{"arch": "resnext", "model": "self-supervised image encoder", "dataset": "crops of objects in photos (Visual Genome)", "train_examples": 61751, "image_size": 48, "crop_scale_min": 0.2, "horizontal_flip": true, "color_jitter": 0.6, "method": "simsiam", "norm": "batchnorm", "activation": "gelu", "depths": [2, 4, 2], "kernel_size": 3, "stem": "single", "avg_pool_shortcut": true, "widths": [192, 384, 768], "projector_hidden": 1024, "projector_out": 256, "projector_hidden_layers": 1, "init": "torch_default", "residual_init": "zero_last", "optimizer": "soap", "beta2": 0.99, "lr": 0.0032, "beta1": 0.9, "shampoo_beta": 0.95, "eps": 1e-08, "precondition_frequency": 25, "max_precond_dim": 512, "merge_dims": true, "one_sided": false, "adamw_lr_other_params": 0.002, "grad_clip": 1.0, "steps": 15400, "batch_size": 256, "epochs": 63.8, "lr_schedule": "cosine", "final_lr_fraction": 0, "warmup_steps": 3080, "weight_decay": 0.03, "adamw_weight_decay_other_params": 0.05}
Rows from block 5, named by matrix and row number. Each number is 500 + 40 x the weight over its row's rms, rounded and kept within 0 to 999. All counts start at 0. Numbers have three digits each. After the name is the row's rms in percent of the matrix's.
# convs0: reduce pointwise conv (model.blocks.5.convs.0.weight, 192x384x1x1), inputs 192-287
convs0.43 100:502506523540451528507426512504494479527593496512531413504516540526482414519447504544477497531373536515505518520474511500479452559514536504456477568527508478456528478532486513462531546521479454469476576512442556485514503501522444508497475556469496513524552512513492555536539516553546517494
convs0.44 113:488490488461453470599518556448522445476495466493521503485627485536387503513454529496460476410523458468411434502484433474499424461459498535539507522528463443538575515475491509526450475489544524468601506488511536529506501591517526470484521496472603539482481527556491479573539500462501525420
convs0.45 100:484500503511485504522520497440474481491566476477444538507461481502479500571493491484556442492530466538480513429450521539521494513530501638480517550526529516441548601524480522493535527473431521490605522445456523485465472509479491463471517540483496559559503541506503533523461474447495489563
convs0.46 105:442543492539463478566546489480450453496512606491467509461521497496506504545576475542504518531654524473476512520452496464459415543523517507453427427506554472525522489535497499462548498454553536549439461550467550479486468557506448477430466486505502562531504547472472508472485429511566574453
convs0.47 102:464531494526464478558467473526460473572536489517475486531490470538479465558498482590482513476525525454498602491553511464522460468517502501509543492481441447517551427461524555463524477532491468544580467471549496446486441477579485400452472482536497484476498520466485444514486535545533598542
convs0.48 100:506529417498511436537457460429547476509516446507473496533429498468488477539459411557546485518499584504444512453502513472531535489601508530480532490483497450497468474467417520528468513490609635508495403552505488457492416486521475510542473495580541532440466523513545483511453466502601483454
convs0.49 101:497429512565510492524552477460551503449545503477447507521482531514536510468501514510438495455514536544429506508456448478541416546431488571462522507456517514492526475473509501531491523537483498486483552492447443491427569551493558592479453498572509472463570461507472578500501551529480491485
convs0.50 098:478437455540542546524523487459433446489506456503501554509506505486477490496514457446480523569503595482477510531492396531464473545489503507490450463415496498524508557462551508454482536506475447456514429447536479548533489554522464508472506480457402476500529499466525517472577463411478501444
convs0.51 102:462521425499547484487452527481525505484464481514506545465460542474494430498504469491486553500536505493478555520457484488460524525461519526497534468498439491497468580457458484515496484486401486625529508477531501456493427585487533583516476470464490557521447503482510536424561454538567511560
convs0.52 092:487488502456489451483514451446493542464597521479405473436479509491431531488517529489441522530473509579483540469503488524484491510509421522519489561481486518552488449503421492533528510509521493492484561469518436537446505510485555420462500479507488506493496474559438511491457438391503472508
convs0.53 096:529494533587451501593536535493458462421450463442465608519527461580523534494534441487494604461484458495462503573474499510525511555510524429471547540475446475560487470507521474462507476478487515542540509477449529476539445496475470473535533427573500505514459508559528471484508560507515477521
convs0.54 101:525486449524527496536533563533524439434565485516519510478513546459471544493446394452552507524491456425529507507481447481479484508502460485495515547477460505434452426432530425528474494548509497492535437542530550513475465558537559447515485477481521551534435492572483555521521478540500431504
convs0.55 103:469469509541539600555440469410475492470483453536517508572502526468423614448513502553468506489483561493472495454508533409481552497515439522460508422457475500474489567514562518537486477533441558526455479483477487478500406574522511443498506520464630503487474569501478501509508404460522464566
convs0.56 102:429499541497558443528458472458457460566430533535557480528554471527539484487484475561438497518508517490416489567434456472441492501514495512528581504552472508539416500484383496445514489495523491437560536492479463504464523601457456409417459493478486516542488578503433510539497481513492526505
convs0.57 090:534490425464553511535531491402484412484477493506548508456582497448488484519550648559443516490482490528526534515417481551485510428476460536562535491488530458506542499491539549439489506522507492550502499472538506501481487517572467454559478527511492442510535463491567527478495446477440466555
convs0.58 103:425509533460444502470488491500478507515562558588572538462465480460520411478481450503539559465546555474425529579442514511552532520452507513480538508582423491526486545500562459466490484461507456512470479521517545464522551441525535514493485514516476468471461456637550509480492562508483459512
convs0.59 091:464494542465557537527466531487487497463445560469456510489544507512477492512467471504416520446494468497442449484447452464445486467530511526511483447513555472488575495487406519449523476531470506395552524564442448437567494540487601490486493519518486501509470458468492488419514507423478442440
convs0.60 102:464521446495529409543530495481460496523435430485492508545524525521497512514509492476480479578506584525525476453470496483565499485473541547467514564509520463491509556512397470465555459497489539498536504508576465489512423501466560456532504529504515569524580528496469542488438450564424580499
convs0.61 095:501429473472559560528496529510490502451468520494438556483510486530492581492522544422547502455535481493485440494454572515558495568490456525500431436455561496491522474486464473507536555472452506533578485550507471540571418526544541514444473493513465443489516530502456503550486525525455559428
convs0.62 100:496527498511501489541497531582432447493449460562505496504538509456391503528505618494479546540476504439482455529520518479507518539494480550435522455467452478504555519431507535439515523573513521510562502456525504487432495494457530489483473520486383488496532502503493472517547503501480445525
convs0.63 105:506463446464490498520534464553504519492516485518530464527448557415589570442559516513433468495511497583513490535452478534526559545523522461466565411533466504533492533609601506573463527446552495510503463476488538479474619510479492537477462530529471531452437521478489429526541454579573452415
convs0.64 101:486526529493425509498474565507526529496445525457522425521485503473444395517557532435465525458522462486563567546465534489517513539496545534471480440436423501546459526513533570457455498440463535515466519501552465498583466474467484487449460535433474502575537498473493573533527483534540538524
convs0.65 108:527497426461470471496573518445540455511589503489492563440500520479430536481452436538420469497507475507424457526464525428482450445480493522492483493498502481540533443464514480505587534504476483442507480476505514439456547574398564575491503523464518482529464485530418468477519536510484490514
convs0.66 099:548528448519543498512518498534500502463537433515506522489536531515540507537536494526529506515506598478472499542455496477521488469512548484477506476476433520523513429486430506483514530502506656419545526428453469472521484501537429535493541439442490516545478471476481537584494572545419509477
convs0.67 096:513514522491483573454519489488454515568492495510557538449476554489457463510542450528536527448508536473624520475477518537486483539439463465522468444452482466561414480465502554500439515520442498546505474506555518487499544497492546602508500510481470525508540555508507435520494536483557435461
convs0.68 100:529501515454512493489574490519538439447470482475513567473461469446490465494456553449521421539542489487500513521432512509515539572461475476485489509451440512473572530462492485455537524585566460474504566589437504464511540496532454534479505461484540444492455498565533566527513514432450528500
convs0.69 094:499429510521532527557493551479542498505443565483540471538552434493424576490434648495447510473500483579456469479492458461518518504568490450456495442520456506505506500443478461469459514497492474499505490503511486481506488496500478505518519543555486522444462532529579512476506492546519491475
convs0.70 101:522462531543545461450495532519447508532500460486500508565525533474519554488525435486495513446520459526528516502441499533492509501507426478512510465515481488510486511505588466504490517548545493499496454473518481477348504458550496494497514483467507519463508543529481411460542477440506568494
convs0.71 099:448524499533407539479521474473577432494528542474464451528497543447508467551499514494560456505512521560491433475509463517444464535496526537542504529551530562502503503513583449474475512509532552493532518525521598416454438596600483575506502567501463454490504529499526450491441582459476581428
convs0.72 096:498546446498505568503488509542466410494474550546460456541503438532553497501573484518476492543528496528513443435466438532468600550494476490450468477457507501519510542487388478504519512481478480415493516539441521529490485479494557475495544600486492536442485487579480489506499554510494526517
convs0.73 106:514501531518499493510466467530478496451511522504466485466451501465447452445471534502487498544570479505467463517576456484491497531499481549534474467470493447478510450528529557493562453563495500510607494477455515542481522447498467423474529513513475502477496553486491486497528572498515452508
convs0.74 102:475467479489490525518553483518532495455473481514442538521528493504531394556485511476551551526428510486452517486471466404362512508541437518464518509570524455545556474485460511546461499470499436477494563468455469463547483477475532476419557469483531536513477558547563579497492504475429573498
convs0.75 099:504519470486497504500522491524484450570461477497392509457532499567485479549519500499485481527530574478428525510503512531506537454473505498473539500532421505581545529525518475436468512528472487277517464473489474504441524526502511529450507520533480479521549515542529471500497485481514487522
convs0.76 096:499510480510540513540495482549491477523526562563578510483468487437503460568542497446445541558519465485485430483440478490472509472499477511503483466495504514482442477449480493503517475520493503576493519530518518506520487536441551522495447497462437546543482492473471493461504474466420468435
convs0.77 096:529497514532486500536529462477580438527575565496477508453515515520576519454482459486544486536518547562503484511545545523553526477497502516535562557518459536497531493532577512456415499484517510549511488423568468469486568522511491508497464446619415490497512511533499499516468465478483486509
convs0.78 095:476416473447571505541473503497538462494580554514438499525531503614479484505505560516458550503456449505482462555441492476424504515493470475459493510522473542550512500491427507524521530486512509431463575503532522519428500541449398492494512565516491467522493459488495544557507524483519471582
convs0.79 101:493448436534455511549453511475554490521509513466488553541487495500576456488517452510504434444498545555483468469451458541476513506534546477412500486472505512573494494465401466541482441537529465495565527538549526496446547561484515473542462564531398550510590543437492462464544465439505435571
convs0.80 090:537529434500494500561449553456502432526477501437508566459542465512498497507471505530529492497497524575567588463534457521524463474471520454422494571514520480478496445512470489523490421508519527421483564499441530489440484570475517533502486467532489404471554470522501552466486509484502490540
convs0.81 093:511509542466506509482498486468488476487494498559459493560508456479480497472552556502549548538480479514395546451456510555499485480567484463521447497485502427491481523546483567486500436515515470458544464474528498498596548527608531444544505555481517469506475553495457483532492476524448484477
convs0.82 102:473449522562476552538509482470472509538385528497478474530468393474494475509545479514551486465482498450494470534474558553548461483466533526448553522492463548523555421527523496511492484500556503322499448540491504449413547530526554460529483467477472474525555488543474547498489490484487517479
convs0.83 100:516538485567480487491494492519516496445486518481525498492548499519475495508492463478498517507510494439519545520525489533517540483455513411430532456546476449497479450495417479475560433554480512376477521536536425469532522529500516432568522500510497530524538477559510532484582456538502495488
convs0.84 097:467475448517536490410447540433521505590522510535498528462548491466556472513441587503444546450550389547502457439413478464537479544500518501465515515575472523525483502551536479472533540519526468474459456432534509536453559457421511534490490516520444445528560489477497565477501479483434515457
convs0.85 105:543477442480430431514440507471445480487419504543496504500522447550496434452499470471432474449490531576503474521538544470450528475513522566557523500506535473575452469521387514548575448522530533496485494466554494483443469529545537446493501462528551491537434378454490509531472527538510458533
convs0.86 093:457510524419478496506423518443498468491492513493555537502491534514428469501545610489444499524496464473458499462406514522535540450491418481445542518538478494520506439524472515519461498506495542588537476458484497526550517479476497519576549493502619522458434489531473544483498474423487518542
convs0.87 098:501460521480512456479467514509521508509436477469524511440406520536534513564477440554419466447495447579496500485511490422475530451476561485563393539505472416517476516462470506409526486493480492548513488518422531529464578480522583507540414461469538491517519460446532595457475469514471551564
convs0.88 101:488495470489489481538467537516534458453531497457450508531559531532514500549482477461496484465479572535463510486458528455471525518477475480474531488466477528508547445515388536516563506467537497469469518490504573492475474488627494534485445498517565505558520511502464492513470531538502518542
convs0.89 109:536568438467519458395505451435528466472512455534479537485452455502491482428482421414496476431448440521488503491481586445550482505535532543508492561444501486476489474511435492527517459531486585490500451479556482533536527500592531484502500489476450489570497500488535483471490431502565445471
convs0.90 098:453558549432498482551520562504466558482483483498532600535496537456477511528454530515553440464449486534516488441522494493511482527574488534456446502523463463465508640499495475494502520460495478455465500517524503534413501467434565509468503523487444540479600494470512502444487497466496416479
convs0.91 102:539516492555446499507516492498441549496490477495515496509538477465429457555540595542474531525493523475539519512501516451487515496513462506471477484502496523540497488495437518447490511478529571459544438461507463488470524460502489455432460482453470457516587439545580527504499566466486559491
convs0.92 098:497503427493466492459531592516550425498435488492435460512521467565499525508540405519483481445467438524582515554475529524522493506502533495566458497572477550498546476549478496499472544476537419475493480481510473491432451498498529441560479458506473578481427460500559498480499555471531486482
convs0.93 102:504440452521463506469550480464510494473481446455532476448536439504492543423455552580491442560621467512452491526484473513396539494432490460493430483500487504548540518465506477468504500489563512431505481479486516508497500487572526590486526475592473408459471530477523426518513487464513509508
convs0.94 100:463451435527533496523460501490509436502459452462481479481533502436535487423442552546465502488508571533446538454510498537507469489530534515484505549606476531500549538513437515549457489495457448430524543483407432540633508543532528474540419504512413498489479517472489564571446477531544529482
convs0.95 097:506436507492436523511548463410499454449540494536514468524504425467504420548537403435477523399518490593505489545460509522448453503521493480543458557454514610517520590489482534567437497517437467503461431531499471469560522482469540599561493533466488526480493530540577526471509468482476528493
convs0.96 104:542444520512558532582519462449538475476463466488487414454544478516364496538429579522474501524454651510532503474489494467510557540448546503490559485502468493482506515508510503412521524489501472500494475464530506571509532480492459489482475444455460607476589557509548525431567437531468475477
convs0.97 101:527474507505554485528533496572546512568502571576504547487498501497438456496522406499507502508479526479449530536548538504525513469527503549469492497490523489472414515531502512447503505501512466484520481461473529565460566530493542548533440528472517561625494532521468537493453523446545521539
convs0.98 101:489665449447434517482555538547523453473519437506519480473501521487545503522544496512565551525505457461449545476485513474484508500494507470486506492463535506437492539432468579503529457484479650504508514515544494520460429460508448465518492514576542468482421485552566522524458559567541498522
convs0.99 091:514474511537549457514459508541478490502496503510467484640513445460559531505542511502526527549474544488499493545516502485406443457490480558477515528508510516511485547516536526479514506534591463561508532478536574455483478507438517497550557480523416512396449530474484453481501532536505484521
convs0.100 104:499485577528469507521575534457478526472458457571439418538521470500503453499591557482489465528539562530531534497479551503524455558530550497515515420453460526471480555471480493428521504460501525425507432543481490448464462568437529520511466465563556486566521516517439507532495515425473494491
convs0.101 105:461506514497490543496467524425527503527496503453438476553476437463522541504550535479481520474501515503470479512503574559471455488506500499517535515490480524528488591441465482541512516504484491473500512461524530458505502490519479526466494492447585476455498492567552528532481514474501505520
convs0.102 106:524477502533542510531464474477517541542535547584506505449540445536449473515526543452464505459478453534531493433440518498501452444478534550456536518387480498543513477470503495456499520500505465558458547502446493524524513403532522528470513548496523549530507450536532540472474521504496449535
convs0.103 095:555501510552455467466473507424526606521508552507445533422338464547505538515558381531446468452508514553565563401528571503450516479473489474465456511490523513528513471558450480482484478454477513571509443540564512584495502498499541518503506478481491491550518477571457411495532449498481498506
convs0.104 096:511486469475449509508459499485540455509477495430548512422507556531471573457470457501521555437568516486549507577478521534495481482431499497465478475474468489487545472536409502564423534507456459486448554457533526395475550461488505499457510490562515430505486524519458555444445445508505518543
convs0.105 095:506512496516453521534491499442511441545499512489499477492566551465499439521436598464510415473526532463478561584454483493494497495483485514547453508494465497507546459505530516548518439493473468544459487501459455535572511439485485512545438446503499497408480520488444521468504439532490457489
convs0.106 100:483475534503586484544463480482486449540535556478409497464540492506524485449542505477485512428505527542471531504529463452566472470524456506510461527498482485493479433532408427539484508553456550415455534490501416513481500459524469486481485524534476584526399562489430590489552499430545542480
convs0.107 102:532463455565473555486535468495512456495586509492434352570563545534482474512451470442491491517504512549554491449500584500479498488487513476486542508487529582537468486541572564504474534513495491583524488439500461485524485573453464557581525560525513504467429474534529484548481457483507503549
convs0.108 094:519485524512434508527484402476504468552550518485586472499549479459489544483519512508432493445495553521485505555443550493476522499493464514520543470551502468520527460445472494534427492512587507508483518574439450404471466530542449463507447433520515528601482591448447486556515598497470547561
convs0.109 102:482511498462534515505477441464500447506412561584504449552459544543517511467476537431523517500510485559477495484494564484492493482468504414564477427461564441420484517544526488542515446535470507508463420569494550524491425565459515494430534454511440459378532455534415519510514491476518454510
convs0.110 100:533544520481560557500471498559557530454505488584476450504537483477456432469462478542519457501485441490455514448455447480469480510527498447535529534547516515515573490464500506543496517500442448440544482452562489484420579496437498551450515472485412565565493546502536526487487462538435581508
convs0.111 097:429478573501502479566461485501495502462440459447468504494496497515502493501483539530525497491457502468469470433485468531526431501403452468506498432504431515480505465574482466481529472514504459362548517515476432451435485519474449531470489539417486446510495490546474461437426480506457508525
convs0.112 092:554485573490496548486491512488509422459511461555521460545450503505435484537492548437457523517486565451504454426535487502486487508537492500475503481485555447462482537432521478437511493542560563607487534460494552424551509566459459501515513454490500488530559532447556457491478477496485537462
convs0.113 105:528406514586437528406517407472557479506499541473505510520471457535526510413528475489502506527450482535481518478511563519503490461467528545506540414464485485528448497531507499447519481501508541553517503496463544418450533574452584481508457501449550517547493506514530500488545519482542439533
convs0.114 112:460479477514454522501546531575499476518438527432476585536472503483528478490518568515558578515496463568464527553556483489462495449445520503498518534526547500470569465503427429500447473518483492489491494572486443472467529536409543443537509486485513475542452485435570526490509541537554439536
convs0.115 100:523480500532448498479510525449485467469493472556416529497553495445476467544517552492497519464494407533473423516512490550491516518498589482563521487561479486493518521473536416438508508559547616470529505496478590495589490486592458525496558468558614476462500480598501576514480498534561521534
convs0.116 102:470508502460465510487526507511520457456531549502464501586460471416530478525530523402508535493485562493533448528424497554529486394501495489521418468453525486498429537505430441536522467507467491556492503472486570550446563543409495369474493515558523518540521516481575541495470506498515509555
convs0.117 101:477541438493545490526452495468499480485541516463527522445571477508472544541480599478427497521431541428473492505492495502469502439500500477495483550495441549465515505510440506452501496503539495524492465529513550497485428507516465396526518502435519526468417460478523512476537487430522470466
convs0.118 090:507457472560438500538553501515522403463526466532507522485437479466527486477521480508549520519502512574496505523482539527506512484448485465494487410452451527531472555487477470477483529509471495538443429443518498504461521514560507434442496476557497466406487564512433514546454415507510528530
convs0.119 107:480542486466480513461553527484572368515489533480626526541551541387562543453511518545463497522511503519529479515535470547433584511545457491527495510477542449486471467482578445549589445513484490581491476481480548513518445519440501532473541443580462524542594488531469546490478516500546511535
convs0.120 099:512506502517485473447510508479530528485452515604458486510498538525479535460470488467472484436483509470534458468454529530538531474516494533572551574510534492487515426531464487510483493488584460521512449560573550516485495451445487421513513525578428526499561544483568516507498490482491466505
convs0.121 097:463458486444538542461537499476529399468517468505552424534509460508528484494498495516519514499481463450457502522425497511485498541533517486469475466568465560435512461503421552503556463440493506398535408389480507543511532506389519433573517472460400517450493469461468488460506488471498496509
convs0.122 090:510502423503533532490493517489560542554461443480443513565483490543492460543417548450538524482562456529505512455497510478523509494501483500488489564518551484488462618522458472449496538483457524424495409537559515461534535531478504543502518514445502553501551517510540539513518537445505509508
convs0.123 102:514510514463440533542549476480488519507551460555484535586527549488489542509465502564557563515481541505503537457528551526491532483537477493519493479484476456566506554470517549444524468503494544573473453517468455541530465567472412498448460505455536535560493479587549480438392469481407593571
convs0.124 094:537506470470468514473396448583499415435472532468450456505570538521478494480529477510417517401538467493464470512478477541527517484489487427402467539478481557570486507541396543494505456555469470427497465504554503521494531513497510507464491451487490516437529481516454569447527434435483460509
convs0.125 109:506522464581454450506521486459502434516489536524552455462537527523484479546452485546418559519475506489528470410525490496494540475534484485520512460491448617538496486422491492459503520527506535463509445475469457441506478492452553481498461484523483513501504497599547494425540538515552485479
convs0.126 104:488527538385490491473508495477456519520513503492602518565529472431559497509611478558480476449463378575494517531523511542522534558528535445462536512506508486469534611552423555606442532471476526544498537515467485497433486542470515483467549513454571447501481515378516542493509555530446501431
convs0.127 098:553567526499489483529467560627512446552518524512450467456562525515493476491573536455501461479547524488533523449464486479508553511501498478522547493453459479524559504515449463498497542512530608526478507456543495485501503505443518471563471490452487475561466508494572486463572521476518535444
convs0.128 096:506534464533491481518448491469477472571502477461501477438515502506473464509546499557524542519487455580494545537446611561475445471487569537497538419460484464543428488511531459481506535493489537517581528482525519542476601468499502496498460517517537513493481537488513497555545560494444524496
convs0.129 105:520468509451517534504545510534426502525477470514549506518514474458512509484478411511552478509473446542532483539523442475511606543483480527482516438470543480464516514564586410500494486495475473481479508521503502531478481504531482541476527450439526489541538499384504408492514505474438477481
convs0.130 103:514481506428517443493493438509606486466444400458493411481539475494518513535509417519493521500497494503541526493480508450445483520442520469481485480494486483493474464480419518489544486480513443579515505521480471579556499487501503511473569513553479483524494519523482445502533518478546476440
convs0.131 084:480543493521492543496553531489495534548528492479484500534462525475509500487469456499566502549523448548469535542522497576489552526494470488550555446606468507513427469489474480538548463540513567504516496488556481421550493504459576535521505476528416556512494490560446383496543494476483547488
convs0.132 095:466488510557547448502504460549492539473493520456468464437470518518521478446506497511488577546533512557452449497486495492434438523445490525485504495483500522530525506474454449560418494526433525526472500382496484471531486455533460527534488432453492539406450513527494440460551533524548497470
convs0.133 098:492499579546418499451564505536438500545498537512540477498449478524568489470534513501528437535519581552556458492520520472572507469451467501468414491601479549468519489476469504473467464500498519463471540488545488552542498508513529476489495511470515582517504517484475482508491535474486484489
convs0.134 102:463527525451489531463461523529516535541480454507473463486482559461489530452509511501440437529484531523519513542584509444532448452523532510485525519504572488451596495451462456448582482542482544503521486417560457513466495509457523473530457485537515529510505525521480531408494553490530518479
convs0.135 102:507544492537484506550492523507567427549435500476447499517505516467521513532510477542520479500471573498474516588478522561588521485478607525469542501511466545462505435490560512542455463474453533595481405497441537464455472517473530490562547526555545473487471509507479532542486498509541503546
convs0.136 103:466593471551477505520405501427517526550440436502540543430478473514385460491461447466436484473481570558546531505443462429463535506560464457488568528493477508508504453499484425537488505509480451514468502503472499537505522489526433520508511468454541532607501523485541554506539454495475531491
convs0.137 101:525498444479452508552464524543489497465446492497466530459565506426559472500522482474455466528515520474455513458490548467469536465505491489479553475479496486550510479515513504533502451508529443515496513425519479536516540521543526658525499500502484467484584503426478479495492464489465457486
convs0.138 098:469585580469538552484453488550509449510503497513482501467479492495459518508532483501446504485550544409504529456528508525512550480536515443564430519492428534446498539435508496548563490492502486505545559440499513546532559494523455489501545451471485442536488483412527556482572504476592496485
convs0.139 097:480496512508465581507450450547507544488479532424501458471457506503541510468460496549516468446539494474458497482554515535449520579477496530453541475528556547507506487473537459412423563530519534442474548446493448485502485559588499500489494455645493489487462545488601578472513452506538522430
convs0.140 094:483435559473420501519503492461506436511509451503474532529488521490552532466544518555411480525524444542484507416470453555467467576485458425521530492447495533445525431499494499570466502513478432483557541485524519543443537553476495534449506544552510576572569478554507448434485457479545542448
convs0.141 096:516531546540513508519511474454539485488536543511456464460537522515526469518521490495441516457430527527453468545451462432482451495524495543509554510569538461528472525507497487538397533433452477423496561491512484461425485460509459459519511478463511544497548545506416587553523504512473505499
convs0.142 097:542503508510468475603473530455376491487538485462587473459521460486533515473447474618514504476447480454544455561464495494471502501546556564473516477570525548445468545524526522570483557504503520603481509518511478465449425507583439511520515464506439485388470443481582457531579463498487513469
convs0.143 105:551521453516516518607495436553480513485507517518553489463550461508490510551496496473476452568520542542514477561551525454557480516482512536479508469481498431520537492509591507533519483504492554535490536516476477471507554499485431499408532484526565471520604454458476577483475533514484476472
convs0.144 106:536446526547484567508508447515499491514465501594570423450467487517493483474519507467525526467493475535487488457425524457480514475460506415496499540481450500448517461537496501541493487484473456494550542472498492467619507531445518574499486518576578475508465462463508534488507473497542518517
convs0.145 091:526458539486521455574474557421479461527553479418482582478519549485511490609512455507476509530518511500505504494464483449546443506425505516483544483552483526428566587511473469516480566463509553474583495433462546551488499521484551479485532534466448566480492564478417518479460378462530525438
convs0.146 101:466555533489531496498482586400491555513495475502438494432449440559547464514461486571480569557456467520558452501485499468462588505513485501552495461466456472427494553529484463494468461470507549517462488391478526444571449549557597487509503481508497493437483504497506599490506475479436484474
convs0.147 105:513533527487493510562513523531501486562523494480400532573520435498556488516442472511496512447427499497391506529519536470570490477458608564488542509495545524478482548510423477517445451483492481504481477523514451481504550468495508436547451540565606545555489492475499531530508498521541494485
convs0.148 097:528481417512448533559440493514456491551535519475497471452522507470506544475474496523523503423481542511498486458489487495568477614459459444454447453519503593533487442539512488549573418509488541509484520464513459547546425510473516576527501422468536486502524522482533582497547488543542488563
convs0.149 099:417530489487497486508475559543515497525473456403484517524453481505478541520459513574538535520518462443413453473421585513455486546429506494435467455483488503512420477451492551498419504446486460556470498444458510483503553574496499481432440464485511486520496493448512506540471485501485482489
convs0.150 098:466498490473545503579457487472543566530491510502464544493487484510536533497514446548512505565491494525508499446529505449455513513523523492537444499474537460514497474539477582457544403493447533554482536541481521502551541479561506419559538437580485577480488554489474530509477537432501490497
convs0.151 100:427465558522428519451496455484557472552495477484487542494476527517532521512416524408504472463486529461542603524438518375505501521448487532514471452441532484538568403508475445546544478400515532508499454475552509469439523509511543507461488538477552471529522487568529525510505512536456527521
convs0.152 096:570483543470489569490474445464440490474488502551429498469533511435484533460527489505520540451471604525506489528488479476467485501432485513445502559446499522548556524525489499502547544534496424473487487406487479468541470445477456528525483493550468521548520543529482554521442441526561509605
convs0.153 106:530455520505472579532518437494504461468469452495465479545519510523467480518465533480466459452496437479514447494594467456549526566505466457517518442504545471477503544472472468461490477512540514478541427501431564497525517472472416477457491477495460502541485502471484564522487532543472481527
convs0.154 101:448465448470471473485501554500514332560462457562488530523497482531530533505570536500490465549500465482517504502417520547504454478487475534547534542492521503508501499428535456467500517521522525470541492413451465524519468561564476534621506490519512479506536492473525555467475435478479491533
convs0.155 101:546571469458436514505493502524518526553530486513478476461502446502498487509524435414491543492500496465510453499560472481454485467427563540508533420510467465621522505442525534501470521495511522572462532487523488487480477490542504516549435470463540556527447446540533494470449542486472455503
convs0.156 104:464483523483517505534453455530487455517490536457495566496492503555506515543473464521515506470516529548512522472492589558531538508577502565403494496440507549508549565501561495473437534475465470475540446634465430454453484546531524460463491491451513449445541458508526502553447487492523557510
convs0.157 094:507494446525493529494570462480518513507553541531461453501437516465507502515494465550527458550434513549548444529519501478398530506476433511482527509557447523548617496485487479617431572468529378512457422492521492473505476511466430513522540528518480497499458481473496562540528561546505531550
convs0.158 107:515555497549518519494532540453475412458490481556413550451489501542495446510594533470470491445543461531537528500539508527464538514451518542482476495509492557550510508491503537513487487515457513557548507520439484487490434574516548534539502485481466539494524477454597513509461464593508443522
convs0.159 097:497619520476460470483616517508478507485557483514560446553492431524521531457494486506515525426539511479444513524510475513507540463491494536482511465480516513559530507508530568494451523543544560526495505416529496497493495540498501483538555569608531554437512541478417514507431538545560500477
convs0.160 098:513523485521540504445538502508515517494505553502465469525411502488442396498505467481477535578483536452526499507445447482517498536478490524461468494510478500470495512544511504501503530519473484471468501510522493546522494483486500468484426552428534506519519517435428492503500544463505553512
convs0.161 097:439441458545521482469465498521512584499528458451518414456475527505510477476538508438528474482514505570532495498517488474452557552491506488383505557533461505514449509467514466470478574527474603602500506574454501507505531498506510500482497494462569506494502553437487501534498492494471562553
convs0.162 098:502494509518480430495524514489461462535502471457508460503561503494499468545438515500481510497432498438592580485444487500564520487517487522504491429535518536471525551538556473434482522473463519501481519522512540470473472499499455433468462535431461500520508569407531618427536460449531519611
convs0.163 106:463506435480535514543498469514598482446487475502567505530517492406494530421508503496434497466553548483501496442463509533453550471530560514522539477492463506517539470448622527423528502469535557426495413510428476461482511549515493495470520543526494460496477535543544439507524580509488566471
convs0.164 098:505467490569576536536526497508428497419521513465525500531458523538451503524449505432530526482579446502457495474506474567499529529523570537456539503547451442505453486494483555465544576544467512499534545428507440481451451533525492536539519480484503484409499550491497458502526474543435547513
convs0.165 099:512517498463451452466542552451467486502523508479454440496482592554459530528526500526510391538468479543469461461461542496533491560519462492468554561497465508472614510424436402462461466538506514464389531537482540439577438527440541464513470504521498480549491475489532530481490496537554549564
convs0.166 102:543554481477458567508467419534451489510475479462611511497520435522548479499520522494507498493465472439534501498460540473530527502450493459453490498520558499448426523477471503459468502478446489580434384529543441501580488624544486546433514461482524418474533481462497598525511527497449482485
convs0.167 095:532381513531546419531531553465487527578491420471541575478499531486498524514495510471515534432470540453445511575558493488492418551514522421504465501494459486495520478494493485494541521504510491449418548567510485458476467595509460471515516531485516502517510542609495521467490550493523492488
convs0.168 096:505416460538482555454534447431530461480430433547505471497450525453486478503491540484496501510452501553426533465480503494502518497557501478545487469522519525485553434549490517480493451461526489566470485457498450499537511461507555573438460488406527499505452464464491482500534507487485480512
convs0.169 096:495502488496455503515457450457557491475490486567576469480448475503488484449482476461461438444497505504551441409455621464554505454458497502506480409478493491508461463463450497457544459491501485420449501501468481522487441510470506472533475525490564508524517503530474556447478530511466493503
convs0.170 094:523587469484460474494550471508460462498421537511414490418610409491520413550477553565407519487521515526470470451448488503497436525474508460473491477466455538484496545524409503483486522464496510438486559506480481515497545483508504449578501444519468483522591462451525535511478527454466487469
convs0.171 097:478499441460496458552461426472497539493530423504522422498494483475443460443505470530494485565526503497515497491466408534505530551512484467479570505437560529560521515491474487516505538488498403438501472539550427475531466549433412409604522517475453579394553493471492477471529502572419444515
convs0.172 102:433486425535448390497472484473412521478467519415501446513478491480506525521452512471487541521502464490472523485475390578519434495458476451472497573458463526474515519484657518431488500512621534454513515607470451491490504573529489434503514516572468459524482547489478520496522484521427474460
convs0.173 104:488476487484507517475478440535503498539543468526516481515432486481457517459475505426586537538537474481449465600516538511543446473444439509441542497507464448520465505537437465453486425495440518600535520447523500472470502506585452553464502512485502494463518490532531509466521514504614485439
convs0.174 100:560475491522518526447587482536523533469451494444488497473547504518561532543513520461497404505541460504486478459464496448463566492479546492508427528499566540540500515516424563426494487560435529563491508440588589576480419442513519454493458477520476556507477547500540518485487482544460500503
convs0.175 099:506498473438502497489473558465481480521550548446480464411513438479560503469541525514472517525455512528458499491414485524504530480491481485398474534470515509562476424515444550487489389505453454488538518395544491448457542461428532608546507534450550413441522474494478503526498482541449473420